From a checkpoint of a small contrastive audio-text model.
Training: adamw at rate 0.0013, batches of 512.
Data: 26041 training examples, 149.4 epochs.
Rows from block 3 of the text encoder, named by matrix and row number. Rows with one number belong to one neuron. Each number is 200 + 40 x the weight over its row's rms, rounded and kept within 0 to 999. All counts start at 0. After the name is the row's rms in percent of the matrix's.
# fc1: MLP up (text_encoder.blocks.3.mlp.fc1.weight, 576x192), inputs 96-191
# fc2: MLP down (text_encoder.blocks.3.mlp.fc2.weight, 192x576, transposed), outputs 96-191
fc1.263,012,173,222,172,198,174,172,190,184,173,225,184,205,252,224,206,178,192,217,173,167,163,234,225,204,190,216,180,189,204,171,523,219,194,196,131,210,202,127,196,181,207,199,196,314,221,195,196,182,257,212,209,201,218,195,200,203,189,214,212,166,186,197,236,207,230,152,186,211,212,220,214,193,246,223,245,211,188,214,83,213,258,191,194,203,224,227,188,220,201,127,212,209,188,214,170,195
fc2.263,009,218,195,167,192,160,211,120,210,205,201,204,122,216,198,223,230,212,204,182,197,203,165,192,198,206,170,204,188,203,187,81,205,211,227,298,195,192,146,150,234,148,209,201,203,198,211,263,173,194,204,184,212,208,226,207,199,249,197,169,202,207,196,205,182,187,190,170,217,197,172,201,191,241,193,207,205,221,200,187,186,184,168,208,192,170,235,195,159,317,204,177,164,200,189,330,212
fc1.268,008,223,187,198,189,274,195,174,199,221,214,217,210,0,294,164,251,196,263,207,193,224,192,184,199,212,198,215,212,195,228,135,189,216,201,241,191,206,254,259,202,198,178,192,184,139,205,181,237,160,176,156,193,194,204,203,184,222,189,148,232,250,167,47,211,152,226,222,190,189,191,189,172,192,183,185,164,211,155,229,195,190,227,219,204,211,184,206,141,208,223,246,201,189,174,286,209
fc2.268,006,195,181,205,109,207,180,204,149,186,160,200,290,182,104,265,204,210,209,242,211,208,194,208,196,194,211,237,229,191,194,264,216,213,167,202,163,192,230,168,195,145,219,209,209,229,200,226,176,195,202,220,179,192,229,204,187,204,180,261,221,191,207,225,196,205,203,195,193,189,186,199,274,160,199,207,185,223,192,195,216,199,200,210,213,148,245,189,239,191,181,177,194,184,187,163,236
fc1.269,006,228,188,202,195,179,275,277,226,209,242,202,192,201,186,0,327,204,214,188,204,209,195,187,202,204,196,210,203,207,203,195,190,208,201,211,198,206,183,226,190,136,213,203,187,162,187,199,166,171,197,103,200,205,219,211,210,221,150,156,195,221,173,190,199,191,254,216,196,198,188,204,218,172,186,162,196,207,204,209,191,189,196,185,195,211,153,210,161,194,239,215,188,213,424,212,158
fc2.269,007,183,196,251,182,210,215,149,159,168,202,204,241,163,301,215,195,203,260,217,184,203,218,179,195,229,217,169,214,211,267,203,191,203,213,131,159,195,216,189,193,182,203,205,215,209,216,238,169,180,202,287,196,195,184,144,120,183,199,322,216,196,209,199,209,198,175,202,168,195,213,194,229,191,210,165,193,192,196,219,173,186,198,196,214,198,194,200,221,209,183,137,192,128,175,230,112
fc1.273,005,204,196,225,202,200,215,192,244,197,245,205,215,184,264,148,274,213,204,251,141,211,203,193,208,203,178,208,208,205,214,325,196,205,206,162,196,205,136,382,197,152,181,206,200,219,225,195,163,188,174,138,197,202,220,197,204,184,179,110,195,213,144,196,203,168,236,213,185,197,201,146,218,161,206,198,179,194,191,216,212,154,201,326,200,206,208,206,181,223,207,282,153,206,128,265,182
fc2.273,010,163,195,180,133,191,200,243,128,185,183,207,281,211,72,191,230,204,194,265,252,195,192,201,201,205,202,173,197,207,197,339,201,204,196,208,121,195,249,164,193,118,195,202,182,139,212,188,143,191,209,197,195,204,213,198,180,212,196,214,248,201,198,185,205,205,215,203,195,192,202,203,213,185,197,147,203,202,198,191,205,195,201,191,202,196,205,202,186,188,215,0,217,137,181,155,205
fc1.276,005,208,208,210,202,209,272,168,288,204,204,220,212,185,207,198,277,210,207,209,180,201,168,186,196,211,204,211,203,192,218,221,192,195,203,237,206,210,239,344,225,139,208,199,169,271,196,196,253,195,187,198,205,222,244,203,190,203,194,125,198,229,179,190,196,195,230,208,205,193,174,219,230,242,198,220,192,217,189,220,199,266,199,204,242,213,197,192,220,181,218,192,158,202,39,251,228
fc2.276,006,194,201,183,194,228,179,241,235,199,201,193,326,189,205,202,203,187,411,268,204,180,200,197,189,274,223,218,181,200,168,252,204,199,173,173,191,205,234,136,180,155,209,193,110,164,268,146,109,194,196,201,227,205,79,197,172,168,200,199,215,209,191,131,203,213,163,217,267,210,197,201,207,181,207,169,206,189,193,189,189,201,220,194,203,234,217,192,139,194,179,198,228,178,283,185,188
fc1.277,127,195,200,198,215,204,213,329,199,200,267,200,186,213,197,229,152,202,168,247,202,199,203,197,198,200,202,198,200,202,199,440,200,200,118,200,198,205,201,196,197,140,200,226,202,197,199,196,238,244,197,230,199,199,50,197,199,177,201,253,187,217,228,218,228,252,199,198,162,201,200,199,186,191,255,197,206,197,202,203,185,206,200,131,200,203,190,204,247,190,193,198,201,178,216,193,197
fc2.277,370,205,201,224,201,201,264,39,203,193,189,200,239,200,204,194,200,176,200,140,187,203,202,195,199,215,200,205,200,195,199,31,193,196,293,196,200,200,202,201,200,210,200,204,191,198,195,201,200,199,200,200,201,202,276,197,200,214,203,186,200,188,214,300,197,176,194,201,190,200,200,204,203,298,199,225,199,200,200,199,194,196,199,324,190,201,198,202,183,211,219,201,178,200,184,194,131
fc1.280,005,205,192,193,238,181,265,283,128,215,150,205,231,178,257,130,223,178,317,246,167,208,219,197,199,203,211,211,203,202,210,257,194,205,218,217,181,200,224,342,199,164,171,207,193,231,251,192,195,175,208,172,204,202,276,202,193,176,189,135,230,219,184,236,206,177,178,213,181,196,196,209,181,113,212,178,192,192,204,198,201,230,198,225,225,218,166,207,75,312,222,165,132,179,286,156,161
fc2.280,007,214,202,153,207,202,157,207,279,197,238,201,270,211,137,194,196,185,161,199,223,218,127,193,197,196,179,212,205,197,221,199,198,197,181,212,140,196,197,169,210,213,217,200,219,178,212,234,217,200,205,216,191,187,175,216,211,214,200,183,192,195,207,207,198,192,237,212,200,199,190,196,210,243,176,172,181,197,198,203,209,200,196,196,202,160,201,199,219,164,194,35,216,196,196,182,195
fc1.282,025,212,197,190,213,201,203,187,307,200,183,199,215,195,205,0,202,205,197,190,235,204,200,195,201,200,190,206,203,201,216,179,199,199,196,204,199,205,250,293,200,202,197,199,200,231,257,207,228,185,189,173,198,203,213,194,211,188,200,140,199,198,195,197,199,203,445,211,172,199,188,188,199,184,173,176,208,206,196,211,199,0,204,219,212,202,203,199,200,194,203,258,186,176,169,319,180
fc2.282,038,189,196,215,191,197,199,206,161,210,191,201,312,195,197,209,209,200,205,377,205,200,200,208,201,187,202,284,204,191,170,240,205,205,194,195,193,199,196,186,200,135,200,200,63,121,211,200,195,207,203,199,200,201,208,197,191,188,205,202,216,200,193,195,202,199,162,202,207,203,200,199,200,173,196,206,201,199,196,195,210,197,205,199,226,201,213,197,196,198,194,154,208,175,209,177,190
fc1.283,006,216,197,200,139,202,158,217,236,215,260,204,162,196,159,512,259,164,221,173,174,205,199,200,193,208,212,203,198,198,199,257,190,196,199,264,207,196,220,168,193,221,213,206,197,148,238,203,203,179,216,175,207,205,128,199,168,149,200,244,206,190,182,181,200,221,189,205,228,196,167,196,196,209,193,185,187,190,191,211,201,186,218,167,200,118,189,198,308,185,147,204,286,202,228,220,197
fc2.283,018,196,205,156,211,196,215,210,180,215,94,199,221,192,195,192,179,219,130,220,204,202,192,203,197,234,175,235,196,195,186,180,204,196,217,215,216,204,166,221,214,197,199,201,187,467,195,189,204,202,194,197,204,204,300,235,209,213,200,184,159,197,205,211,204,196,171,204,203,201,198,198,200,206,203,239,199,206,201,205,194,201,192,196,196,222,211,201,161,202,195,172,0,211,205,179,192
fc1.284,007,192,195,231,188,215,143,213,141,193,195,202,188,184,211,156,166,213,237,187,187,200,199,202,199,198,192,198,200,199,198,92,203,205,131,205,237,203,235,320,177,171,192,195,195,180,168,194,186,196,194,159,199,184,149,202,213,178,203,248,179,199,215,171,201,196,203,197,225,200,212,161,164,183,194,188,183,199,192,197,202,215,179,123,249,263,195,200,182,231,219,283,178,202,214,201,227
fc2.284,011,211,199,246,209,205,168,191,196,207,164,198,276,200,131,214,205,189,177,179,195,198,196,198,199,207,222,194,205,199,199,232,198,202,223,172,204,203,186,142,200,279,206,194,198,179,198,207,216,192,198,215,204,199,216,180,200,217,193,168,208,205,195,242,199,202,170,205,193,196,181,202,214,214,231,229,209,216,202,189,200,191,206,473,155,119,184,199,174,210,192,195,220,255,212,181,184
fc1.285,005,180,199,218,157,201,202,273,190,197,214,197,203,196,204,101,194,208,228,204,189,208,207,205,205,201,205,203,201,206,202,182,197,201,166,202,239,201,226,307,172,182,202,201,201,180,175,200,154,160,209,117,205,211,157,203,200,182,201,188,148,196,190,176,204,219,215,206,205,205,250,208,170,134,204,174,209,183,198,208,186,303,152,130,248,300,204,204,187,228,213,294,181,203,214,197,226
fc2.285,010,197,202,305,178,206,214,115,187,196,184,202,235,204,180,256,214,174,192,191,175,201,198,190,201,219,217,197,212,215,212,250,198,198,226,149,204,201,177,167,204,233,195,200,193,146,216,197,200,195,198,221,199,196,196,171,197,215,200,173,215,203,201,235,201,193,138,213,200,201,172,199,218,224,230,213,206,205,202,205,209,203,214,258,176,125,187,200,164,210,197,182,188,241,217,157,177
fc1.287,016,200,204,231,294,199,158,151,192,191,201,199,274,203,202,279,197,198,176,152,191,196,205,202,202,200,207,197,197,199,198,218,201,199,212,205,206,194,228,58,205,229,204,197,203,208,227,179,194,213,205,236,202,203,207,179,204,207,208,215,238,206,208,263,195,207,165,196,221,200,183,192,208,389,203,222,188,202,200,199,201,192,221,226,99,158,194,196,207,180,197,0,221,185,199,180,198
fc2.287,061,203,201,178,153,201,198,272,177,202,206,199,192,200,201,201,194,274,205,247,199,203,208,201,198,195,175,199,200,200,201,246,201,199,195,202,196,201,165,240,199,196,199,199,203,257,192,208,116,205,201,188,199,198,193,230,199,205,198,206,195,203,199,0,201,198,217,202,208,200,212,201,200,76,190,190,181,199,201,203,202,204,181,187,232,240,205,200,199,197,201,221,176,201,202,252,203
fc1.292,006,184,202,218,180,209,169,154,230,181,246,196,239,227,149,206,188,193,151,153,195,194,190,203,208,198,215,202,200,203,200,228,201,207,309,167,193,198,157,190,221,189,211,188,197,216,204,191,189,210,197,230,200,206,267,179,193,147,194,179,224,204,198,233,161,195,201,196,211,205,194,193,258,246,188,239,193,215,193,189,194,206,200,265,182,151,200,201,259,227,237,237,219,218,179,184,184
fc2.292,014,208,199,157,204,195,190,237,201,213,213,203,176,191,232,165,202,216,217,223,210,197,208,207,191,200,190,185,185,196,181,221,202,203,184,215,171,200,213,211,196,158,198,200,204,224,184,200,194,201,202,195,214,211,202,221,200,219,195,237,182,205,197,172,207,208,207,191,203,200,209,202,195,169,191,151,211,195,197,197,185,207,193,77,212,269,218,199,211,159,197,199,179,160,186,227,200
fc1.293,067,193,200,189,258,200,270,241,53,197,181,198,241,203,194,235,152,200,204,262,202,198,199,173,199,199,193,200,200,201,175,246,193,200,210,203,200,202,201,74,198,194,199,199,206,193,240,192,199,213,181,234,199,197,203,196,212,209,201,210,206,211,208,237,200,242,169,198,206,200,199,226,199,199,308,199,205,197,202,190,173,258,152,198,197,199,199,203,196,175,204,85,141,155,200,159,204
fc2.293,105,209,202,185,205,202,227,196,394,117,229,199,42,211,205,169,202,198,199,0,183,187,211,162,208,210,200,163,175,200,190,204,197,195,198,203,197,201,244,202,199,193,203,201,304,206,196,213,197,200,198,205,220,211,232,195,201,217,221,201,202,191,212,213,197,190,213,210,192,217,197,205,205,211,204,189,191,203,189,191,197,201,196,200,201,191,167,202,200,208,205,204,180,196,139,201,149
fc1.295,005,179,209,177,188,185,259,231,183,213,125,193,225,207,201,221,246,186,248,233,206,184,222,208,203,198,219,194,197,203,196,231,201,190,202,188,203,194,189,201,198,152,202,200,204,263,223,204,215,212,235,187,200,225,217,218,197,201,192,184,192,191,202,470,202,219,86,196,211,200,203,244,217,189,241,230,223,174,217,196,198,245,195,195,223,170,189,197,249,171,186,155,225,178,274,176,203
fc2.295,006,172,205,178,194,199,202,76,251,190,269,201,153,206,231,196,207,182,288,151,213,189,209,174,191,190,196,244,205,203,241,165,198,194,171,189,217,198,188,180,196,236,203,195,293,183,229,217,142,210,192,188,197,202,181,207,184,191,220,172,202,202,196,0,200,200,243,191,219,205,206,197,193,260,199,195,171,184,206,214,182,210,207,189,209,232,151,195,151,201,208,115,247,211,213,188,156
fc1.296,006,170,196,186,202,221,189,218,75,218,110,206,352,189,176,255,139,221,179,337,228,213,208,196,200,198,197,208,210,197,225,169,196,190,214,255,196,193,240,80,197,215,188,207,195,235,204,197,204,178,184,195,187,190,205,195,207,133,204,192,250,194,250,212,208,168,209,194,159,194,199,207,183,189,140,202,214,186,207,211,187,218,191,224,225,197,173,213,195,214,245,188,209,224,151,174,159
fc2.296,007,226,198,173,190,185,202,323,232,207,266,204,137,207,194,190,201,184,193,222,215,189,198,195,189,204,195,201,176,178,208,260,179,194,180,181,202,192,249,192,208,197,209,199,231,146,210,207,100,209,208,194,210,191,170,233,206,187,199,196,188,200,205,0,200,195,201,203,246,188,196,205,190,219,184,151,199,199,196,202,203,207,183,198,218,170,205,187,169,197,209,201,245,205,213,204,265
fc1.297,010,197,197,211,129,185,135,201,197,212,191,202,163,207,195,203,14,195,192,205,199,213,187,196,201,201,196,203,204,199,203,172,195,202,201,180,202,196,174,278,206,205,209,208,187,163,152,220,138,174,211,203,198,189,204,216,184,227,191,199,168,200,189,189,175,189,266,199,202,201,274,269,217,200,151,201,198,205,204,199,185,406,159,185,387,208,195,208,68,246,194,242,206,235,206,194,220
fc2.297,062,204,202,208,216,200,198,204,233,189,204,198,188,204,202,202,267,171,208,159,201,199,202,195,201,201,206,196,196,201,202,189,202,198,200,209,200,200,199,157,204,200,197,200,212,201,241,195,429,200,199,214,201,200,225,198,217,200,212,208,197,200,201,202,203,197,175,196,203,199,166,198,197,197,234,200,199,202,200,202,204,223,219,203,158,197,189,202,224,197,207,186,213,198,199,202,201
fc1.298,007,195,209,211,232,206,141,181,197,188,197,193,226,221,194,249,183,178,192,174,179,180,249,208,206,197,222,191,193,201,190,265,204,200,204,176,217,194,180,131,202,271,217,200,224,248,225,173,185,260,225,238,203,220,194,157,196,198,217,231,183,195,197,228,222,207,125,194,195,204,191,204,214,271,213,221,191,208,196,191,209,233,216,196,114,148,203,188,295,156,163,116,248,184,187,0,200
fc2.298,012,214,198,129,172,200,213,201,192,192,208,202,168,199,207,198,188,272,199,198,199,212,219,201,191,195,169,176,204,202,201,180,185,204,210,241,184,199,192,278,203,199,193,201,185,237,187,198,178,200,206,141,197,184,195,211,200,205,191,195,186,207,197,178,208,198,291,195,196,198,255,207,197,162,161,188,202,193,203,197,192,193,185,189,211,232,221,204,208,211,201,191,123,191,188,264,187
fc1.299,015,206,197,219,191,197,221,215,94,200,211,203,211,199,208,277,222,209,194,213,195,202,204,198,199,201,196,203,201,199,197,228,200,201,205,190,192,196,192,179,203,192,193,201,193,184,193,197,180,193,195,225,200,197,201,203,205,198,204,209,209,207,204,243,202,192,176,197,216,199,202,220,192,191,183,213,199,201,200,200,195,269,194,214,198,188,188,201,194,204,207,134,250,190,199,119,204
fc2.299,018,228,203,155,302,207,217,196,315,200,255,201,190,204,191,190,211,196,190,150,189,201,181,198,195,228,190,194,205,192,241,169,192,197,203,299,164,202,250,193,209,294,200,202,331,321,185,213,235,215,200,200,207,203,219,206,206,214,197,194,196,200,203,206,202,203,238,205,195,199,192,204,205,241,198,192,204,207,201,192,193,195,185,201,191,209,181,206,215,196,189,193,191,202,187,223,188
fc1.301,005,220,185,237,181,206,191,162,176,208,185,209,180,176,194,176,280,227,241,271,239,221,183,181,200,209,219,214,207,208,217,168,192,214,187,215,197,210,234,241,197,180,203,204,185,160,189,187,169,58,194,0,204,195,224,209,208,202,194,192,240,214,200,170,207,187,231,213,187,192,202,228,197,168,180,181,210,181,191,216,202,192,197,212,187,217,165,214,222,219,225,195,267,197,288,190,232
fc2.301,005,179,199,242,172,198,184,178,172,200,177,205,180,199,268,268,154,207,226,172,190,209,186,184,192,194,195,182,220,185,254,181,186,199,221,142,147,197,241,297,202,222,215,198,260,335,211,180,156,221,210,314,199,153,209,177,178,183,204,281,225,200,198,236,205,190,205,211,141,201,212,200,185,255,207,254,178,200,197,217,202,183,196,201,215,91,191,190,187,214,185,150,178,161,173,154,174
fc1.302,005,192,209,131,230,191,195,205,242,204,241,196,227,212,196,268,216,174,205,136,184,183,203,207,205,203,219,194,188,200,191,333,202,186,193,178,208,213,210,167,217,195,208,202,218,304,296,190,168,223,227,185,209,217,217,200,175,63,205,232,192,196,227,264,196,225,185,203,198,205,108,167,219,279,198,264,192,171,201,207,196,178,198,208,207,166,206,186,260,127,147,38,244,198,246,177,201
fc2.302,007,203,208,174,179,212,215,205,200,214,230,204,133,213,192,185,164,218,192,231,248,202,281,186,188,206,194,176,175,185,174,81,206,197,234,181,188,196,179,213,212,174,192,206,189,16,181,180,193,208,207,108,221,190,170,213,200,197,206,118,173,200,199,148,208,184,206,188,229,202,227,199,178,177,183,163,216,203,202,196,187,194,213,185,199,282,188,211,160,252,182,284,184,206,220,198,199
fc1.303,006,206,205,252,180,223,143,244,269,194,388,202,150,195,164,231,197,193,237,136,238,201,190,188,197,202,205,201,197,202,194,275,194,192,191,193,205,185,139,132,195,215,216,211,200,136,232,200,188,201,192,198,206,202,171,183,173,152,205,207,143,189,172,123,195,213,214,198,216,200,165,187,208,214,206,201,196,220,200,203,195,230,238,192,181,200,217,203,203,150,144,123,249,187,270,205,227
fc2.303,027,199,200,166,203,197,211,185,195,199,71,201,203,198,198,202,194,213,200,204,182,202,202,198,195,203,194,197,197,198,190,200,203,201,212,243,213,202,179,201,207,190,191,203,192,211,196,205,243,200,198,192,206,202,235,205,203,206,193,207,189,201,202,510,207,195,173,199,197,203,215,202,200,161,205,211,202,204,200,201,199,199,201,198,199,214,204,202,213,204,200,258,129,212,183,206,192
fc1.304,391,199,237,200,198,159,225,210,201,201,199,80,176,204,212,200,271,200,206,200,194,78,200,202,206,200,200,200,200,200,200,202,201,199,200,220,194,204,200,200,203,206,191,126,234,201,224,200,204,199,202,148,200,237,205,213,201,206,289,187,179,216,155,188,205,193,201,202,221,201,201,200,200,201,200,201,201,200,200,207,215,214,198,214,200,224,195,185,207,186,219,200,195,210,204,209,216
fc2.304,136,197,200,202,198,198,199,218,212,199,276,275,200,201,267,200,200,200,200,203,196,201,200,198,199,449,201,200,56,0,72,200,199,200,201,201,202,199,201,221,199,200,206,201,200,199,201,201,200,203,201,200,419,195,200,244,199,199,199,201,200,199,203,198,199,201,201,109,275,182,201,200,200,187,200,199,199,200,148,200,204,200,200,200,200,199,202,200,199,201,200,209,200,200,199,202,202
fc1.306,613,238,201,131,261,210,184,145,197,153,167,201,210,184,140,159,227,163,227,202,214,200,218,201,200,198,195,166,199,233,207,159,200,199,175,148,197,200,184,183,205,190,198,196,200,208,128,193,147,199,176,116,200,200,146,157,143,186,200,113,211,199,206,220,204,226,163,200,193,200,208,192,253,238,207,186,181,138,199,206,173,173,200,173,150,137,222,200,117,280,161,201,243,158,124,169,218
fc2.306,328,200,37,124,285,189,249,166,220,196,200,234,194,214,189,199,263,203,211,205,179,147,229,217,260,215,202,201,172,223,235,199,196,337,206,144,202,189,203,221,197,174,202,170,472,256,239,201,194,201,246,137,200,224,202,204,206,212,203,160,187,200,187,200,188,159,158,200,201,198,193,148,194,199,191,175,213,199,197,201,214,194,150,260,200,196,229,168,154,198,257,201,213,206,202,204,192
fc1.310,008,176,207,177,181,199,214,223,206,201,191,197,210,198,190,495,208,210,216,216,208,194,218,214,204,196,200,194,196,202,190,172,204,195,157,214,212,197,205,156,185,205,212,207,220,227,192,201,201,214,217,182,200,204,111,194,212,217,204,270,176,192,219,215,209,225,157,190,193,204,206,233,189,216,211,245,217,153,204,192,192,305,182,40,221,235,153,196,245,152,150,182,234,205,180,175,230
fc2.310,015,188,206,179,198,197,197,182,200,179,210,198,150,204,172,184,186,186,196,191,203,200,206,189,194,217,197,216,197,193,197,178,190,193,218,185,208,201,134,234,210,201,195,202,216,249,218,168,9,203,197,193,204,201,239,217,206,209,201,141,208,201,203,43,202,201,196,192,205,197,202,200,189,216,204,213,187,203,205,206,195,197,208,261,176,168,228,205,132,274,206,179,120,198,240,180,149
fc1.313,010,173,197,204,177,210,203,219,124,205,193,204,205,191,185,644,190,195,231,257,213,204,190,199,196,202,217,199,200,196,198,203,195,199,185,190,202,202,222,135,192,192,205,202,196,193,198,198,208,198,216,195,203,198,186,198,181,162,204,236,203,204,192,204,212,192,185,201,182,198,194,219,175,208,226,185,201,196,195,204,199,223,206,134,207,185,172,198,219,192,183,120,250,176,205,171,223
fc2.313,009,200,206,24,227,200,170,193,296,189,246,198,115,216,185,135,173,193,169,75,199,206,216,187,189,223,196,217,201,198,212,193,192,194,201,210,213,200,181,265,200,250,187,204,247,305,209,186,201,195,198,193,197,198,163,237,204,195,207,82,204,200,202,225,193,215,267,197,184,195,215,199,192,272,175,225,194,196,205,206,185,190,199,257,134,212,234,204,193,197,201,247,213,213,236,172,136
fc1.315,010,231,192,223,145,187,210,248,90,206,154,198,211,210,104,195,202,199,181,258,217,212,210,198,202,201,212,206,201,198,151,280,193,216,203,130,207,188,204,52,176,178,204,198,156,157,183,195,155,184,223,163,202,192,198,208,207,200,173,225,203,210,189,346,194,201,218,203,203,198,210,193,199,174,246,169,200,213,192,170,203,303,192,198,204,123,197,204,199,216,229,282,187,208,302,169,159
fc2.315,018,198,204,217,232,215,196,181,194,191,243,198,214,185,488,186,192,189,204,163,197,202,206,200,197,208,208,190,205,213,343,181,174,198,196,203,199,204,212,244,188,256,199,199,242,208,206,200,373,201,198,218,200,198,176,174,200,192,211,208,186,204,199,219,209,200,185,204,118,198,202,198,199,219,213,223,191,192,202,211,167,203,192,211,191,203,72,202,217,174,192,166,226,188,196,200,196
fc1.318,019,199,200,184,197,200,206,292,181,198,229,200,198,202,1,198,240,202,184,192,217,204,195,198,198,201,202,204,199,201,196,221,196,202,195,196,205,194,145,131,191,175,200,206,187,183,197,196,160,201,203,177,199,196,193,202,177,175,196,190,195,208,209,199,201,203,210,198,196,200,202,179,202,230,224,188,199,204,199,201,198,284,201,199,172,218,210,204,196,193,199,205,206,206,586,181,203
fc2.318,044,204,201,224,222,202,215,0,193,203,208,200,182,201,412,201,196,201,201,180,179,209,214,187,199,220,200,203,201,200,232,132,196,199,218,204,197,200,192,215,202,209,199,202,215,205,192,202,259,188,200,209,201,203,205,194,194,211,199,208,195,200,202,337,201,191,198,199,126,195,201,200,205,203,201,235,208,202,200,200,186,200,189,203,200,195,185,205,204,211,202,202,205,204,191,226,158
fc1.319,005,186,192,212,207,206,231,165,230,205,183,203,246,200,228,257,223,180,188,216,183,199,159,196,206,199,200,200,209,204,223,458,210,206,208,246,187,210,146,227,223,204,199,191,201,238,174,196,261,166,182,210,199,214,191,203,179,182,226,192,205,220,152,214,191,193,197,214,157,202,185,216,199,219,121,292,206,204,201,215,227,185,191,194,197,193,234,209,319,169,192,233,194,229,105,209,201
fc2.319,005,205,196,180,178,193,227,222,207,208,277,199,162,290,225,195,205,212,230,217,251,180,297,202,189,228,204,178,190,173,44,119,202,205,236,171,173,194,220,157,187,197,199,206,169,165,210,163,255,248,207,200,233,229,123,230,202,207,183,181,201,201,210,33,204,196,195,192,228,209,204,208,177,200,200,145,239,203,184,195,311,208,216,188,248,232,231,188,152,183,207,148,232,167,211,215,184
fc1.321,006,246,200,217,170,203,229,209,182,206,163,199,394,210,3,205,226,229,141,216,217,210,162,179,197,201,191,203,203,196,200,0,200,195,224,278,182,202,215,132,196,219,195,199,193,181,196,215,242,194,194,243,189,186,194,204,245,169,217,221,167,207,210,237,190,195,227,200,200,198,196,237,189,176,194,215,233,219,202,200,192,217,196,259,179,182,180,206,238,188,250,189,159,214,168,194,198
fc2.321,008,204,195,281,174,176,221,260,184,199,285,195,0,170,231,173,190,221,219,273,180,195,239,200,195,201,221,188,200,195,199,257,180,205,199,169,199,196,344,342,189,184,205,198,203,189,215,219,155,197,199,210,203,179,244,205,190,181,204,186,191,188,210,0,196,211,148,209,197,203,207,202,216,189,179,191,214,203,192,198,181,172,208,130,235,231,221,206,122,188,199,190,211,182,299,190,158
fc1.324,005,178,200,351,194,220,237,257,236,208,232,216,207,171,325,222,171,121,231,189,188,195,197,193,194,205,208,198,200,200,206,242,190,194,180,246,198,198,226,282,190,177,197,204,217,228,194,185,167,190,194,161,206,210,166,213,175,237,196,234,273,200,202,119,229,218,220,198,197,195,187,137,210,236,197,247,215,172,196,223,202,171,190,156,228,276,123,197,191,179,118,177,236,158,142,237,258
fc2.324,009,177,206,0,217,185,207,161,212,207,251,199,183,206,148,216,212,214,220,191,202,203,216,190,191,190,200,234,187,204,165,231,201,192,144,194,190,197,173,198,194,163,200,201,189,195,236,180,87,210,204,192,199,197,183,185,209,178,199,71,181,198,201,238,208,205,216,192,241,193,194,196,189,221,199,200,201,205,207,198,216,202,198,286,193,173,258,200,192,227,212,298,185,222,193,193,183
fc1.325,006,206,202,210,199,238,196,216,135,190,233,205,187,184,289,185,199,211,292,201,182,189,208,211,201,200,203,195,202,203,202,194,203,196,126,186,219,196,196,234,171,151,184,191,198,166,202,193,212,222,196,165,196,198,143,210,219,188,210,251,200,197,232,162,215,218,182,194,208,200,200,178,170,195,183,177,173,187,200,201,195,196,194,50,245,254,192,201,174,215,204,234,199,187,242,194,254
fc2.325,014,206,202,216,201,202,205,186,191,203,179,198,290,206,133,209,193,190,166,182,193,196,197,198,200,204,208,200,208,193,197,204,202,197,220,208,203,203,192,184,211,238,203,200,198,199,188,203,195,195,197,203,202,204,216,189,195,221,199,158,212,206,196,214,200,203,187,198,190,200,191,202,205,222,207,257,202,219,203,199,188,191,208,550,165,144,197,201,165,221,186,187,206,235,186,199,177
fc1.326,006,201,196,211,144,179,199,243,168,210,228,200,244,205,81,167,217,215,208,158,191,201,194,203,199,201,199,207,201,205,200,295,198,209,188,127,223,201,182,174,201,188,198,210,199,227,157,203,147,203,212,190,198,194,211,198,197,142,179,171,196,187,225,275,204,186,216,202,197,201,228,171,221,226,177,188,212,192,209,196,189,237,187,196,213,197,186,203,199,228,198,351,196,228,380,79,197
fc2.326,011,198,195,287,213,203,203,184,201,202,411,203,173,206,210,87,251,195,222,153,217,208,270,205,199,205,267,176,178,206,260,154,195,205,210,188,1,200,222,176,178,263,203,198,227,195,197,213,234,189,201,209,204,177,153,197,194,144,202,214,261,199,200,214,201,206,195,214,119,199,191,203,211,184,191,179,219,192,201,202,192,189,192,207,200,192,191,207,251,194,202,104,216,60,229,199,155
fc1.328,006,189,214,250,199,216,182,186,63,194,169,196,242,196,189,475,166,227,158,201,204,199,176,199,193,200,201,191,196,193,192,120,202,193,227,190,209,188,223,77,192,231,203,195,204,188,190,186,226,197,213,219,203,186,232,188,200,192,221,224,196,187,212,201,196,200,150,189,235,199,191,197,159,201,219,234,211,194,191,196,203,232,218,164,206,185,193,195,197,226,203,193,190,182,159,134,209
fc2.328,006,226,200,146,184,185,176,364,205,203,210,193,238,215,187,106,202,194,297,206,211,176,218,194,186,219,213,208,194,203,201,247,173,200,185,171,246,200,209,205,178,218,203,194,287,266,248,242,182,205,196,205,208,196,183,233,196,189,194,231,339,205,195,157,200,214,226,199,179,193,200,206,208,175,125,207,202,205,204,181,207,186,176,207,182,190,260,206,207,172,209,229,205,252,238,206,201
fc1.330,009,200,209,224,186,203,203,260,164,202,204,194,125,191,247,184,184,207,219,198,211,204,233,206,198,196,205,193,195,203,195,294,204,193,52,180,203,193,217,195,184,188,194,207,220,210,189,207,211,207,205,183,202,196,127,198,204,189,207,251,178,197,213,183,221,218,195,199,197,202,201,195,155,159,209,178,205,172,213,196,203,212,193,35,215,339,177,197,202,193,169,170,192,165,249,189,219
fc2.330,036,195,202,218,196,195,196,112,200,194,195,199,237,198,178,217,194,193,189,179,187,195,189,195,197,190,204,203,205,201,206,174,200,198,230,153,207,201,193,156,206,252,202,202,199,201,201,214,191,196,198,203,197,197,223,201,200,209,194,187,207,198,202,226,195,203,197,203,196,202,198,201,200,221,204,240,188,205,201,201,203,184,207,438,186,154,209,198,174,260,185,193,204,206,194,195,185
fc1.332,007,185,204,196,198,216,200,200,163,211,186,193,165,179,248,170,185,294,208,213,191,194,203,206,204,198,211,196,198,197,198,261,201,198,111,192,248,204,211,308,167,189,170,205,204,239,218,192,185,222,209,142,199,202,165,193,217,143,196,238,155,202,218,228,217,213,214,202,196,203,245,188,155,189,202,181,202,185,200,199,185,241,193,169,219,284,211,196,223,201,190,197,220,205,251,167,210
fc2.332,020,200,201,262,195,195,216,135,192,206,192,200,235,206,183,212,203,183,205,178,176,199,188,195,200,213,208,207,206,194,204,215,197,198,236,138,198,199,181,182,206,206,202,203,194,201,203,207,154,197,200,210,202,200,222,196,193,216,196,192,215,199,201,212,186,196,187,198,196,198,186,200,206,229,202,221,208,207,200,198,188,193,206,264,182,173,201,203,162,210,190,189,195,217,204,203,198